A small image inpainting model, trained from scratch.
Model: 3.01M parameters, 32-pixel images, arch edsr, norm batchnorm, activation leaky_relu, depths [18], widths [96].
Training: 8000 steps, batches of 64.
Data: trained on capsule endoscopy frames (Kvasir-Capsule), 42238 training examples.
Rows from block 8, named by matrix and row number. Rows with one number belong to one channel. Each number is 500 + 25 x the weight over the matrix's rms, rounded and kept within 0 to 999. All counts start at 0. Numbers have three digits each.
# convs0: first 3x3 conv (model.blocks.8.convs.0.weight, 96x96x3x3), inputs 80-95, a 3x3 kernel for each
# convs1: second 3x3 conv (model.blocks.8.convs.1.weight, 96x96x3x3, transposed), outputs 80-95, a 3x3 kernel for each
convs0.47:460519514505505567511531584502491523572551510549487478510488520505479505477479470508511522501454463543543490564527501483503475510494468530490521530531514539525488478517549479493519479537480483454448453457484516442514506474502477542491507486535470466503509523531484491477508502498494486505492525510476569517485545522486542492550567532527467477481515463508482486510451472528490499485517512468540539511536552507510529532504506476506473
convs0.48:513488516536458526521505529514527504529538519546531513485519456513505486495496499496516482497487463438482460534503476521487475497526471527488486518512495511506517534509540510531510519503515486491498501533513476496488495502507492474503536506482530537517535507535493503505474518514483506490460451485532485545506488513496521484551521528532531515552539488491469465498501477516518507520491496509510510522477485507498515500494499515490518
convs0.49:529529488504483463524486489512509469483513464500478489489497519499496522498484480442512493472518472479546535553501473517506466518529458500537541499505494518539515506487493472494482547528476496467485536525484525517472478501485521512505529505498490487494519501518492509498500477499497479495452483466494481511503476478520514508510486506485521506472541531467499507496503519498539524533506504484493470532509514523540554511526506521516496
convs0.50:482506552453459490502504506508512505479499516494508504581535495564537463558528495495506492475515533475453504517553467542547548499488499518491484517502478496501507533519535504487510501508533492509500483486503485511486519545506507517487503517476491521550495531545565529515493505489531499521490493521467556518506434447480500487494500478466463462477464466518548530504518507499483475497503498501504498516505479492501510499478496507501499
convs0.51:431463500495495526464484505491493488503480486487504492506501485474504520479517555514515528486501524483474515520488536476512548498488524541480503496474496518480507480515512491496510470458479512488461498507496513473462471495510491478532457476494519509502499474467494510484480509507521550558504508504458490512492502536473484530551485464559549492492459465481501487523502504522483480495476470496495457541512477498496539518512532505537505
convs0.52:499488460488455492536557553520519503530547485498517469480506528481460522481479504527489494535503499478476499518541538515543525505475499497461500507507537491497524496549501504505489507515492537506530562613556476451513510497483476506524518512514502536514502504472478492525485504490460485480469486481554552505511507459533536501470465507470486513543517503478500491518490517504510531476510535500489496462520512516508510520539498509474496
convs0.53:527528532526488541528501533495494455501478474463493458482508568485485533500530540481485467481488477520487467537545517528525508500495498475496475522499510509472489521494509519533534466510510525510479558515455501487481491533535485500487464460461532507528513524535491476509460524475485500461488481483486511543493510507460517498493516501469512489519566482489477482489522495488515508510521507524514486528537490471485499478499516504488501
convs0.54:459537508523493495529523537453452491486492467474457475476509535505512484484502470504499508504447489488508505506509480497484482502505496492493488497455497502451501484477498480453482521509499521505495529520534543508495502495493504480510523498465563521557508533570480483509500496474528525503446538503522531543511483492480493482517489549480473511520487533549543517491501484502492521488500523503482497507469491488510486496507513500477505
convs0.55:467541507454514523470469476440443472456458483510525475494480515453489505482483503446483469456450462483458479516547510547533508548502510489484452516525505477472498479481484526501506514504516537517506523549482477489503474507502459501485471514503523481480481474474521506503490486475499475495468460465478500521478510519505484535504483495479487477473467484507492499522520509517536536543513519499510509487491463487503531450488525482483503
convs0.56:482484495400448440483501493490528554494542558496493479532552500498533501476525490506487480514508481504504508483523493472512527464523518507510479502496539471496486511514488483528470520517522540513553499460525495440505475512517512504533509535555502503499492526512518492510484484489539518476517502462491501491487548540517550549508481494519525520479516489490508531501522498487510503533475494519488496526525498485498523516498467491502479
convs0.57:505520519512472536526490517483473490488489514513469483499506498494475456498494485512506493494483499467468512458504523483515500487503506524466466550471494541474505525501488484494482486483492487508463478523494485532457558476509540425497560419488485481490462513481504509534522522499457472519491477500462536481519499503512486512478453450469457498490452461486501537475502513449497516546540521542510479502512446500496476520517517494506506
convs0.58:487538529484506533537468497462481487501515493468500507502483512484498510502551487542483472520505462474496468529496480525507488510516460441503497507464483483470493504483527507504514488533512519520537498464536538453555473483526468481514477493514530477490532494489501492492565541513499533511436492475531553495528538544477499492563455455558491490506472448552491483488511494485501526489526535487522525467468509503487502479509514523521570
convs0.59:510514518518533484506513482497511487493491509496499500474486475522508497506473485563574525492517494482511512508508537486445474457425504520507524544523481508491499527482514496498474475446470454452482465463523477490517535487502546542507507500498520504493519537505473506495504522528493505512545503471541518487526498502481484461538538487524507514538532557497515494520526526528532507485448468455469447518518514522522498516536504487514488
convs0.60:489466498485503506503477503514511478506511516553558537506490465531534507513509494495519534479508492515494496517497505487524498505473489477530520481530496457523508513497509491489499494508548503459520472444449475459455517542516528515541496487490458474457465512530498500514510521512546500504511484522502466493537504523592534502518565568515488550447485513471504524492510534441484516519466497488476486493508525536482510545521548517534541
convs0.61:496521485495498474474473507519536507492505497491490484487485469495503505462512500515475490504492491512553515525542516513509521468487476503494495515486507473441496519520494524483484501474470491515457509540505516517521512523503497487507472463482488480478497499496535509521539490514478501530472472508491524537510563568522516539475503546468495458486522513494511520482531494444485489509521495487525524517537537526498486539514468527493461
convs0.62:538486490492443472526436446494466484484480462512511460512503502457502540492525533524509488501503496519513487484508553502529520500503533502474489529509495470513501500495473516494457488495456516549478477536474486538485524466506496480511497512484464511496467490457456511512495480478474472494521495509533493491501521510522502528526521518480495515462432474470486501467479513486487480538531500500478501506502516490500462466481499466463456
convs0.63:455437509466519583522556571511506472465479513524493510497482527499492529480464500462483507510495478509500494507523540506539516474482533506500476536512450538517474495468453500505465470465490497471500510469469504520501474455449526494510509517526443530537512516509490486505514541473492528512526517535431380515485465523523552563566520497536534466492491460475465499496475444529506465521499518481508506528476499470483503457517503556517527
convs0.64:532479498494515452495504454467513513496508510505518501559541540529511539548538529478503475490531493509505472455489474502477482484507511506501505477487470512501494502501512498499507485501520542535536543501531529499485449469478436473470441493475476519514491521532472501517472491518481479498492507508558542507532569493496498487469487492480505508518508559479500510482530520521537529486504500489480513490509476466487516487478507472494503
convs0.65:512544504505519509469508457545502501505518520502479503488509466467464473481462450515490530475481511543504512442496482473531548463510561480495515499497484489482503534513525528513526478496491536519504541517555544492522489495518498471505477477509470489490502493471516508503509523480514558509516530488453435429490500487527519491454484484493459478459483481468500499486500485472507493520524519504491479553485459498515516504515498508511497
convs0.66:525481451571520478552520489439470513471516518505522515546550554530550550520514501497447457442469486473514518491517553467517537464499533476505486498493481492484456473454447501537497524535534478493498499481473478511460515462434500482507491524499499503509488493487499480508511500489538516492550525549514504512518507506527510489574535533558505476511495496517529503475495502435453463483501478519502494490492488445484490479499482521478499
convs0.67:560496517556483522520492503476505492482510487494511507476495512461535523463498478505493432499513443517513417469520480458507463470474496507460498470454496504474485470500458473510507495506513442481464463496484476517486543492513552472505540510535488550487493513508513504495511526547562556513537520519527506470517467467530509446537580583496552540442515521483541496528547500477520511536520493502520488457491481526483469531492489519516496
convs0.68:521487516490492504508513530550496497509501474527528505522504507520508485543527473446468472508502523516466477515470501535534558485484516513511478510537503496496501518513517494535512503531521516491494498500478532483506495512515503511509504503497531520508515498516501515517525518508514505524508490512452464493496501512499528503505493497470492465518515456510527493486534517467512510539494526525531514506514512505534504505522516482508501
convs0.69:511547539474447472515505490495448476481540477491493493481488485475498519491474520494491493456439480526522506479504494520516510500510539507518490500539535481494504446492506426468523481533535494481490480480481494503515479481501478516527497522497495505539508533526494478479484488456522501509448463484497491491475493464537552548529550574453471494502514508502503485527507484470491465485458470528466503517536527512502497524533489492492490
convs0.70:498529494516518484525522465501465473514458520502455501460484493493505503489530517489507472525507550526481522529588548508529550499519533473501512527528514515511509524504511506521527525525504522509517516469487480501504539492503513491471527457453528506487506495492505484481496545553501527523455519511520541471509557444545542472501525558479510560491509517478492531481513564482485531520531528516476499465491502494510505528522514502480489
convs0.71:485529501468463450429449469513503469515512496513488492515485464504473473515477477522529482488499487486508500498516488511507493515489496483492486472489473479523478492500520511479477498499515486482517473502497506522477487498509518511513513521484463500509499487521475494522523504505539507510566515503502499508526574563448475520544491494569492499495468491529514540483486549461492520521530521508483472542504525509501507516524494452517517
convs0.72:467477512515530540470527513510507504523514521516491506510473470549529502553526485445501508476478472509511521529546521500488479495513481485533485522536499499535533548533510494539517474493563502544486504513494509490442481473522502545523495505478514536504470521485474565509523524528482496482487499511458461492470511476500519485470469465519531493519506515494513546464486527483495538481520504507521505493520524520513548514502543493505531
convs0.73:545516511537478462529462506531513514502513491504483475508474487520504513512508528491527503492506510455419487517518482523538497499525546483473486514503514498502504531494487532480482526517498485503487451516480459513471473450547473448527507466479453471467478510501493501478491490483495509480530520488497471433495483463507464462467463534474479519464481513505517490484491524483488510501501493483500489481499470538507524489508510524496521
convs0.74:502536526484519487463547532516477481524534523465423444515512485488466483490473490523515471526493473528521521491478476524502502519470513483508480467499480504488476506473518512470499505490493530463477557438485504461471506559498531545508529511490487496508482487476492489490500506500486453496513520471467516488468470500523545566444491468479477470482491488490514466480489477517518506486450502483506510482496480518513516505509530492474508
convs0.75:511523536485502532502544522493473500459479476480483483496507524480485491482518494473501497495501520461490495516543529521490511513535485493490507500467483464498492495501479444445484508453468466445512487484447505468487526505499528524512540520519488499534503481508480505523494521493481498499511507519443502507452535468482534461514544493499504511502494518500499536489527519523528562477501493509483498498483485529516504463507509491494498
convs0.76:558568522460469542465467534501500516510506505511506524525509478502494499516514523531491524488518564491534512578589571498521535491528475472516493502518524517512525485483480443461474431488500479502509466518473509544502520572571539522537519494482504512486484477507476504496496516551520504495503536546539494506466488555492484521510502504509481464450519467546486492506515511532529502533498471481525521516519521510531540484497516477498490
convs0.77:533513482534535500532493526511508485525526500522518518501501505492490481451467455512530533496512519466481480490511487531512502530561512501489481522529472512504501490474503488517502469537530541485482487482479514466479493515516524523510512501499534503475524484463520504466478503505514514498501525529534486569477444488463405488512442463583499492506505504469511530516477515511482472510478471505496493501523515506514487484516497492479511
convs0.78:556486514538500520526496459532529471504532477515520514492482484505480499491475484474507503480570505513505497544478474525479445500479475510489519492505495489471487536491499537524509496483533474480501505520510483549485512513502521487474524473484530517498504486471487493464490478471529499482525474461491530538492511506483524500460542518495561523439502491448481509477490524488479494519496490479497472492462537527501480473505505514503480
convs0.79:518518486523495508506463467528531515526541547507486537512511513535544543497517540500520494540526516531495475482476472459465491469500494504497495518516475506492480473505496461490520483504507503455492471504468485545506484511487536505495531477469448528495477487512487481514542518509510500500501508496555507500512495488482491497509495488490516472519504508484504522466501492509503473520511501510493565513521497460493535467519533497543525
convs0.80:506460501460498495539610537494500480509512490510494500487500508516511516471482500480472492505479502526477472519511529503517510549526540528512497529516530534536486512500527507481492491485454505533525481519491512495534495473496502507495473477478515533495466486457518498484515494521517501491544477502500471479520489500570552514443500493471493497506554588465476469515512505520544550524491460543504527549535537525518510514528487470502526
convs0.81:479486469504528478510470494491490509489472515506497516510489513515458497495489491468507482458448473488478479486507480509543519494536554499462495513502470499505446524466468538505508511481463516545538506565573475546458453480474505522514481473497479510474485475473486497501516564526482521501502481472481477488485456464505485519515466523498431498508461479501499468521504518510481526516472490525485489457481457485508512468534505485537500
convs0.82:503526473450515506539483467524504530519508511503523503459508521485535543523564527501488513516458483490510504484500490480461467484499497516493509491517544486479541518478513446502534439479490498489535504548498476485474501495499508469507476508434433511521497502510458513547492522485486507478533492487472486476517480554535498513504482484538480530501481501488505500494520513504522499517515494469518497502498493456494492470469465485499513
convs0.83:496500518492491516563515503504485507516484512530509482494498532493487522515500511460446489455482476490494491458465493502505488518496474515475526505457521515512538511485518439489502488472546477505492506511503531506503504507517531485521517512501488509525526503511508491516484470509471478489514473523513485476489469492480472476476484488506474489519560538483510487484469438467442456464483500522514516539496485512497504528517497518505495
convs0.84:462518527482534502492482508476492499506507544491490545529526472509534532508533512483524511488492529543535533507514537482449438527520466489487510508487507491488491469496497528495487476489490529528497479484497499499484513534542491564558447538537523493499480461484448483458468484472457502469469461493474543564442476503468492444532596573514494477528503494468525525503523539518533503515477506524531540499482506507490500508503494504521518
convs0.85:523483511513510532526511497493492499458482480468484502518506507496483484502517490469503477494492483516495487516542494494487510556551500507527489520512486524533501540537503504502501487478471537534512560553539517521529498476519497465485475508494530500474515508482511463470459497486447515498459494498475510479423495481436492444471477473487496485488449504466474474460465489460470481522521508527522480540481490495531532495568546481513517
convs0.86:496532470467512510477501473470468465494505479484482495507471510509491520524484518475496493494520480470525510509483508502484499517472499509529536544537554556515517485482495481495520469484506496559550506520505509500537489529527477582470497588464501502507523523498502506502504499450504501472529489495505470518470510528469510491494493521499491471484534502543485499511467476506495470506509477479519523490533508491479516490485523490454524
convs0.87:506480472496485526492507523491466554462485519506496520456485475437506540495505514498479477508497489469478458533524516511511496474463452517470460537459502521491492517489522489504504495519549567513480505509505507491514482469476483506462455513504554524506571511501520515500486492469516526511557502483498506506489516502541518528459499516486504482531498461477485507496475490484474484530512494508505526508512529488492513481461477496503517
convs0.88:518498435495525482531515467466491485475503504496483510495508504505509522520521488539533558517476499458490466483518501505536464499546490521519527490502511462485509423473461472496479550522515454502487430489481472484492488476477504532507514508509494488519495492522504547504491485483519530519501524521532495481474518474494492452518534499518538507494543515466506463519483490489489517525489485485513479521488492515512512498513527491485492
convs0.89:539487453567499445560515455514472451492479476509474469505481462478464495490491500508445479517477491506476484481530561492502521449504515466499493488517528497503494454471524491488490478497504499506507452448489475458497576527487556546521542501512450468477477500498518486478532465455530512495527491490533528482542505426557553501439539552459521476470461470511535479496534466513505456508515490505498502542540545528497499499478467538505467
convs0.90:500474512489521505492478514492526493518488474546502515483472498489436487516498502516521486553528497525519501545525544471488506477476510476501523510516526506502493495450475485479476515499470473499531525483492488526472529492498525512494480477489490442478485512502506475486445495489483497486523532509539511514506520498511569476516554513459497441458481462474490494512489514475484490509490480466487478516514517495474518506471506489469468
convs0.91:499500504503479498458494514509480501504529525500524491537512513546514505595535498462488500472476471488482506532510507494508527493473506516519513512544526498498503545537546539547557531551536526508508548488489509519485495505511506510511487480517514506497541533514510513519526488492537500491520504468521492477510494530496499500460479531499464514499521518517551546519539536501496529527508531499513520519519502530510535546546550518525528
convs0.92:448498538492520585443499577544510523519517517487536490492500488504490468501480511507526512520470496492510522535452455529523522526501484515500516534492499528479480465461453557525523563560516508499426508468510514487492500545497514571498490495538486508502492461518495512504496499471501529532546525524532529523449455451492491481538542498498524548508538521522534562501514509448448498495499538500512526464475508475520534480514524490474486
convs0.93:513489446510484503524499479477487481505516510481486500538481491541528493492468482531490533519521484503519503520536534505533537511482503473516484452498474475492486490496458457493500453497478517584529460585486486569446491488479524476524491477488497486508516523518476500478537492491547489500512489485543492466529497467545530466468558524489492508451508529485466475484463471510515491487507454480520520491529504531498501496489471509476498
convs1.47:517497499537523516500523485478517536504514492454483494518529561504562492474465449526501503510556523508547498549511481564514498514515458469510527494540478474507505569495556510455526492494503525495495498478483494446468474494472519519457484495494476508491542552476485442429511514471481469492489512470505477465451444418505532493479513493494511506493477487452496464481449474512535510498492484545473486529548573507478491491555529460443464
convs1.48:533485474511510513532481494500507495459507505474481507487525513472494517503509514526508509520479494525491512520484502580506519544510486519493488511525487528530451490481487501485474512485476480503525470518516475523527529472530527504544516499507487541503482510461512502494534516549535554532500529528504507504491492484496509500489498485500503506503496457495493505516518484529538471510514481492500487472515505476483468484506438476496469
convs1.49:515524484522529454528544508512530525488488511497453481489485516483482552503491498496489527479502499514491550526536511502501504491487458499456501494459534522464492544506455495495490484448482497451494530506503505502502509471478518490512555496501506489522457473506496501530491530556505542530481509485512508520510479526520513518479484515494482542523487523494504510509516471513486504435477512513509509519512500513471467494478476505504468
convs1.50:463489503528505522510502493504472494477485490510509482518495530492482523491456517479505533494544511517543514513481525506492504522497502523499478526506515518489537519508510517515536505510485498527501496483489528480523474476489495491487459468494506498485465485498474517508501522487502510458503502469485524505486497476524528473515505506481506496508540485502530458511475477545487467510512503491467500493509513506486511518523518539526528
convs1.51:478505504484512489491510551507513492520488491483489485494482520494506505510490485464490509468508531520537539482525516492492525485482520486503472516516488517534480468481462496451452457459498499533468533522514470517465507537541438491498447508482518544517495518475506518495493488489504459508511493519502522515515515505501517502529509507515495478497496486507528487494506538513505504504446477483510503542531539525538503464479457461480466
convs1.52:468480469491521542521501489485477524518483464497468495476514504493563514483506524507518488523523478463510439485498512518483505469486479483511479470509456505540468514471518498470487466470478465538517406369451499474515498494490485471488507496490492508499549507506471466486516534537506502514524528533491494495490483509483455476475506546467520509477545503494495482456473471514523522508543508518518523487510503528494519475478513505509505
convs1.53:491510522458504472481486485519502543504484464490498496432457448450495495445463480515457515500516492524525523506515517516492471495533485473492514451493515521495497523506519480475528506470523507563500577512459474481477537501527531479500468496493511529500453466494467483461524538514518534507520500525448492503451461456431470504492458458492515502504529502475529518525514479486520507501515469501487471472484465515503494515537500503539517
convs1.54:491515495500496483485490484530525532512513530492519533498477478531485472479472488496537502499510503476486515449463450468471475485473440492514493506531488502498527491507524532514511520501517534485468469523498508520513509533502528517497513509541482505505498528514445494450487501526479476487524492517511515528506453513528552542490483518474468505529489511490477460504487484484488499495529490498540518469515491489452452478488498469435440
convs1.55:521547520476487486485471477493509477489488524476503520490536530486467507493474480498513516517551535507509548500536499490495456525488493533508504495486472524495493498511506492492518489491490500499538519471512497480491523480472528514472524512480492510468527514527541503511512521529503540536471505499500497523509494524476482467507494530544504504505476493445481508494483541495533528511534517481499483433432447475478493472505522479473562
convs1.56:489498466481474480496473500511535511459463487460462480508467494458475456468464451474510524502529490490468491482504540476499495480484509490514502474481470516488507459453504488459511507499513486518523485507505495504537460499509497500529501481498497502505487471467528493532521493455501500466501537537483474502510470510437451471501472489484468500498481498527502489477446479485468503520461493475496481481503480509478472473474462474498498
convs1.57:453451534497465511484475545489546483456539477444514477510506491537491500500469467538469508535490530452449511508513481518478498511493485511469438540459426507506480458490458491508461554541473596528531554525509581525514501491581488489528479485501501482495534523533515564480447503516490508501519480504461545518497510507439494537513493510477437453499484500487483486477501500518498495493470453544508481476465456492513434528520466520544445
convs1.58:486515488473545482485522490447496501486500477464513485474500453486512484483495492519506502468484535493525522553501527505497533522485502488551486511568492518500506485488512515516508500502513486527558505539543484507530530577465487545463467491456531499563455489526483502474516538489501534503513512499509463521511453519510481513482500528527517534457460481507513534494512529466516540548522475517497493468489505447445513495503524467496479
convs1.59:494490486446454495488521511496509491493520497499521490527528495492488457522458492519511498510511529494489514506548507499500482490486511503500438533500468507481439491528500474479498478440454493558515475539504466542527501486453494497448542510476524505499498472487463496520504520494497471496478470495511535474524486525540487501516499475494495503519502510529507500521506506488464437465500493491519511499519479499459481509478526498467477
convs1.60:503533476485492475551576496497517488502471470525529497506541506497458498534479505492466511496459503519509529507523537494489499449486474497490508507514480509485506455507500486486499495526519425529483457511489432516499507510471529499484498497470487515510499523519490459517471493482534530513513523477490502481514533471530530485516495503515499483466476488510504516514515496440504521433496496497510487497495511528509520495518446548507483
convs1.61:485446460492467470507480510503516502479508510484465486511505522478506511504498545493466516473478491508509475500518511488497504490523482531552531498522500514488474503483504497479465538506477471484495523467512527506552536508524544495506496479497460478494493522501527483522486514513485501492536498494485489483497498449489537463486497485502500471518497461488481504517489506511485516477466456463444501480458503508484462499495446498485468
convs1.62:496507490523528508514490493495467488505478487499474472459491506467487532498500505486496481502505477515504485480483494475495501455514517526467510518500490493514490502494507511494505536510505528448502485474489488488503491502505513528505487508455519497559530528578526500514547507496523543545502520511478478480498497486508494457526484492493491461527480474508486510487514498523510479526485466494494475453464476538551530510551516529506508
convs1.63:481467501505524516519551531503497510481508502486488507486519519453505489476498493524507478486498467477521526530498531529494497487492519558495464564475463534474451528523520532533508516511456492513471540524512485497488515512461500481443511498448529519529521496505478500540487471463474468523523503486541512476547477473558486516518496521499536502469480471472457533501461500523490466524437488535542477508507513467411479490426467496440468
convs1.64:494507484542545478510480485486488491499480492506495505500508508502513517466504511491510528468520525506509497482504512510517495508509496519512490525519510498498504498507500498492495495482468488499508514526497444455474500511527535528532518516508479493519487506471482475450482529512513506503512501505526490505514515483523490504515475501476490512478488477503485501503499480504460501499500499528519491486500499482508479500492500494472457
convs1.65:452468448465437458485438461484492475516488556519510527535545529527523535523483535524510525476504518487482492469493506481506501513515518490505535484507497466515564477525500490495492500478490581625548541534532565547523452481519471523519452497507521470476535541484574537537480500504480455482520508522483475518478469529450443479520461483434390442488408426446459500446464468491502507548522504492474471484470486483485478523502480529516505
convs1.66:494492453541540487530534516477454491502485515491494541482478501464452484453432453499512551501518517523497497481490553465499550455499529511515520492511517534536488488442476537491482585559546521537521529488502476526489543480482537502486563503486484528496519526498501503473482494467486501470477474485515491498515488476489519527522509461501466452541519516504504510502478506529527482497482445523526468465507506546525492507524483547509495
convs1.67:530499507506482481501501494510466504501465492521513521484490494469463479524526529547495470491492483491460466484492548491484511481450507504488523511515511503519529460480505453485525485524541502514485512529504465509519491469457536535478546515481453536539491473516477496509533470479520515517486478481499474528526494510486477539468505469498500472513532501491506514483490487497501510549491522550522501490502508493515457447494487506549518
convs1.68:519529487485505513502529493474514493500485478506484475473499536479531521456483514514489502513492478493509511478519462552526499498537518490527507517478483499487495513493499497533527520531510500509459494530496540528494526491500471478510476487500513545550487510513487506523466485451468504482495465506509495521503511534488503473496481500471534513515497528456470445511509482501512510512475493488482467478465466516507508550571510530546542
convs1.69:451475484507519500513537478508538499482492478515493499520517516512538502531530489465475512464459494502501518457481490451465463462494506510521507480489482501545492485493517492469459505533528519475493539528504527513488495474479505469468492489501496489521480435509546508507526511514514518474495460495509495517473442472525517568504467456490486446486494523498529523493480464485491506488475487504470476514497504495491503508469478483455493
convs1.70:541547514539546513515504495493536490478533505515513518460462513506515526513484516464492492427501501476504523519492510522483476470460474521499525487449493489496485529499485505501487514502501462515528527509487499516480537503470518531501549532494541536507500505469485474486503505536478498513490510488559502525556503500493497474514540494505500450483499486505499497522495498498505503488493496521505516533561542493551531480491504472514505
convs1.71:555542557518538549531502493506510539511526504526481494521529505528537512519526487491517508466488505475465477487511489520498464487489497528514530544491521531494530516504527514497491496452440482470453503485488507482491494482468489501486480493488510481487487467458488502525483472464478457443495506485436400462540457498494495499495466474529515485495495495556474491545494505481480484490466485531505493495498501534517564505462504515518533
convs1.72:541528508512532527483436488508505511465509492501465495499529526467486508482477555508491495520522513495491516509510484532530515554476510497480449505484499497455469496481478521486468498473502506497515498496497501473466496489479484480482494481491477462513497491491499462501477501507512486507509508455523542504533554489513503493507482486518508479507489519504506469503511524517494473494499493514507511525511514477494484512533505491536523
convs1.73:508514480478508506509485493521521526498516469472478467466492502506493467502526519491536478516495523447439495460513459528487509501476469497498471482483512497498506484485484488475484521492494512517526490543539510562550520500522488504552469509549535516509520526515526537513490505482518502505516510514537511517527520504506483505511512498504495473486471460481506509482488505474461479514503481511519536524508542498508514505492468498441500
convs1.74:515512491485520477546513502519523534456477496523525528555567524531532519544488500511513498538499479528480480509537502488499497494549548508510503489502506483507523499491462499540472486501483535525502503516461514494502481469469498449450488459457497512480494498502510515528500481474500524489488472476512537444534528497520558479490498498487513512526491523511528486531499499515511490495486469508512492526515513521496524522503483503495515
convs1.75:464464479496419503487476547546504536544507514494482534518515509451475495448488520477535522459492501462472506510499483533515483536535506537489528555489501524468479485465462552521500526518510475450464508483519506532517480479468528508511517514532514509528448482492512514536526539563495489519533528492508584535518542485501527519490479476490463473512485499460480464460451477506491486513522530520514519516476500498534493476512473504511509
convs1.76:469475482511539543491467494496488486469487452456469461491444488468524492441460456499492483504469480467466474496487476496481482466442458472488511475497531491485510493497525500492525489472480489506493494509465496503533443500405461502414444488464537498500490500508481497529455497492473502511441489496548518506562482474521528494532528527504496493480524498516491500513506525516528509463482487507503502505520513506520524515498503470501493
convs1.77:449465506500477504497478507466491467484492498509473473537541551529498487494493516551504451508486457563484489534452533524484490541482490502494525536490495528495497493468516512506505509491496514513483525511501510528503466497439496447486522468508502478480561529490514506477465490484490470487499497532518542491498503475491509468508510486549523479514511448536507532498485457532498520492478522457445478490479478529517507552478495498478472
convs1.78:500468493524496482507524500481495489510498485510518446520502484507488459510531477449525516486501491540531502478506487523478472504529471502558548562516528512537494539500468502552485501542512478457514442489513435481525496515505507498492489525507554538555552474527514463496487480480481534492542516505533520486489509484530453490564506478514486502506488495495493497477525466522549519477495474479506549484525467484481535494453502468478528
convs1.79:487483518491516511508462496485516475474476510515470514514571548499513555522489546502490481478501521503529463504490521520515525524514480515522526501540528493493536475468514510445455501482481525485486487492505505511464511507508502490500469493502488529483472497513467511529510493506492471469476448485503509477495475504481492536490503475497509500519514497490489485511476479511509517507501474495505474494491525508469521494491507484477492
convs1.80:461494521512513531537530540509483501543473529498505510507520508485496474467495484466496478487532451485484496482475477501504479484515500492496471515451450497487499514508505493511504512493470525507505523453483512490524531542488532502474520496480516535528525492473483526508546546481549535491494506496493480497471510502482519483479494491495494488488518522470508536490475504535516562486494491490467465513513512467500529492510506479499473
convs1.81:487506477482501506522510485462506506450496490510504510476533520497540513488521510498486492512494523469482525478468509505504504497504490515504514522523511470526487492490456506487455504498495525505484445462475481455451502514511486474500517510523501518488521527504556464486547512525514510508458477525484485511510449501490511529510544489511535484475488485478467491489497464511509492582555523503485445514514477487467492484506511520513511
convs1.82:504516506482493493527482478486481493473476513465498503527502514539532534496508568495501487464521518523514498516498530530479505540520522503497507463476472493518503529519505485513496495475485491511512475458501477513489510525491513528514474523491465518510491481499482494478487509496448510470503481504498517513513505499510513508467494504534508501499516493464453498473489501507488457494486514508499488510501496511501493503538501507494505
convs1.83:526529556541530478516497471490472490505512479499486501502516491487517505468495531532484518566553550516560535516498487506489508496501477462515519462535518484495480494522525492513554491507537499491477500491482519503515465468508472501456476478486461477454516508506514490484455491474493515491509523519504528529472527495501517468519495516500517522531525492488503529506528535508552495472468496495472477493467488487483494514469493485513523
convs1.84:474530533505489502492465489517503529454479488469482478499506490486484477467473465509520559487517507482479500534516497522504499514490500498455493507501501491488487560534516500481483479491475565559539509507481507469488448443501464461450479506487511505511520512559502528530520510541536497516524538502503477519478477471498502482516459486467471484481515504461441488483502500494516520493516496464486443516521477479493470476510484483503473
convs1.85:494490496473493514491503509495499556513503519528484496486479478502525488503506461515486481513509514499470492514465478499522510506449485473495491539482506492483496503489490493496496496476526460477473480488459510456498498489513497537511452548509516520492564517481513505465539554509508546558525510535529498521508471523477489485510544503473505481508484497503510502474523511469495516489498466503524483496496516472473518462421509487450487
convs1.86:503493498529480542506486517485481528506501519503512486474492478477503468481514496509501499485485479522501521507519502465533494531508507470488476469474465457484488484508516491441504501503524473482497441476485447475491512443472499419508489436492500480488520500495518521498530491470532512541551486508476498451525461512479511476488465505509513532490492539511536488516536488488489505519459489518508519551480498490552506488527477494553515
convs1.87:499485504515506508494509492504515511502506542458513526515490522492495544520520518506500510521518496525493494513507505510528475479494465507512490504531464513547502464482497506480550503499514518496497488456486530474500517481547533461500514516533480470483472462462463441467525469449489485479501489489506505495522498514549500498532511497513523491481516455520512526496503483466535530490492466477517531502500478476458485496534526477501481
convs1.88:543514461543501497555533484509512491484499498523524522492499478485523499516482467478507544521517482533527487522511535543516554515487533475506517476518487494492519505516491506495517496490529539528529473505532522501508509517466531490490535517492510490511477493492499503495510487501486485489485492502524509516497511512496501515491492521504466513507491498462529507518520543523509548493471497497469534498516498471515499488476514507485497
convs1.89:541532496560508474505527483524516456501524525536496522489496527539540528549561542492469497530490493480496483438471519458474526448488489486486492515440476524529493474504522465472510450490502426510512452536538469490478541494474492454429560486476511526453515504562484482489527481516528484478510453471529509510540489537525512516515492508530446518498471488505498525470471497427491514421448467472515520483520498558565523507529504534550500
convs1.90:539545514509493507533516532494524505510484476490493527490511497508532524508519485499494493474481520514518546498491488488502527483491482478490522446461489491483495498535509518500473491512520503521511518524493516525499502498509513471479485531486505574518555539520510560515510489504508488535523530568524486509480530506515542536515484511490507502531491514516549571504520538511518545462520507527500507502502490532541510517505462492527477
convs1.91:546516499528502497497512478503468492486461439479464503461499520461494514447491526510477471484483493471489475517514516513548541521508526506503490493476477487485501516500506511502513511515486519480489499486482483475509473490489505512513500522492510528498493498488512496500490487493500472485498513505534486486496496519498501493513483515492473523510487502515505469530505493503494520481489500497492511479494524499514496519531499540579544
convs1.92:479471509469520500447481487500503498507508521514519515495519502483499474441484468477523511516514517486523545526512466519515464556548513502546450517550509486521463487448490503481503583566597525537499542502527525443485547488512520497473519417474560574530544522475545504521495475445525509496494515517517519509528479506491475511507494496500499484506479521526533520512533520492493435493511513510498530451496489517493478473519542459482482
convs1.93:480469466502470495508474495471502502483484515514536521529503527543507480538521459503482474480497493498516499454479480467451490465469498538463571511468530503490529523476510503489504506495483533468493498477486465442472496547502503500487499480507481501480472484502498526509490462486518463505490483438506480486490495479496486496506506492541468498477499480503516496511478487497475481526499502546463508490458491533512505521476500498468477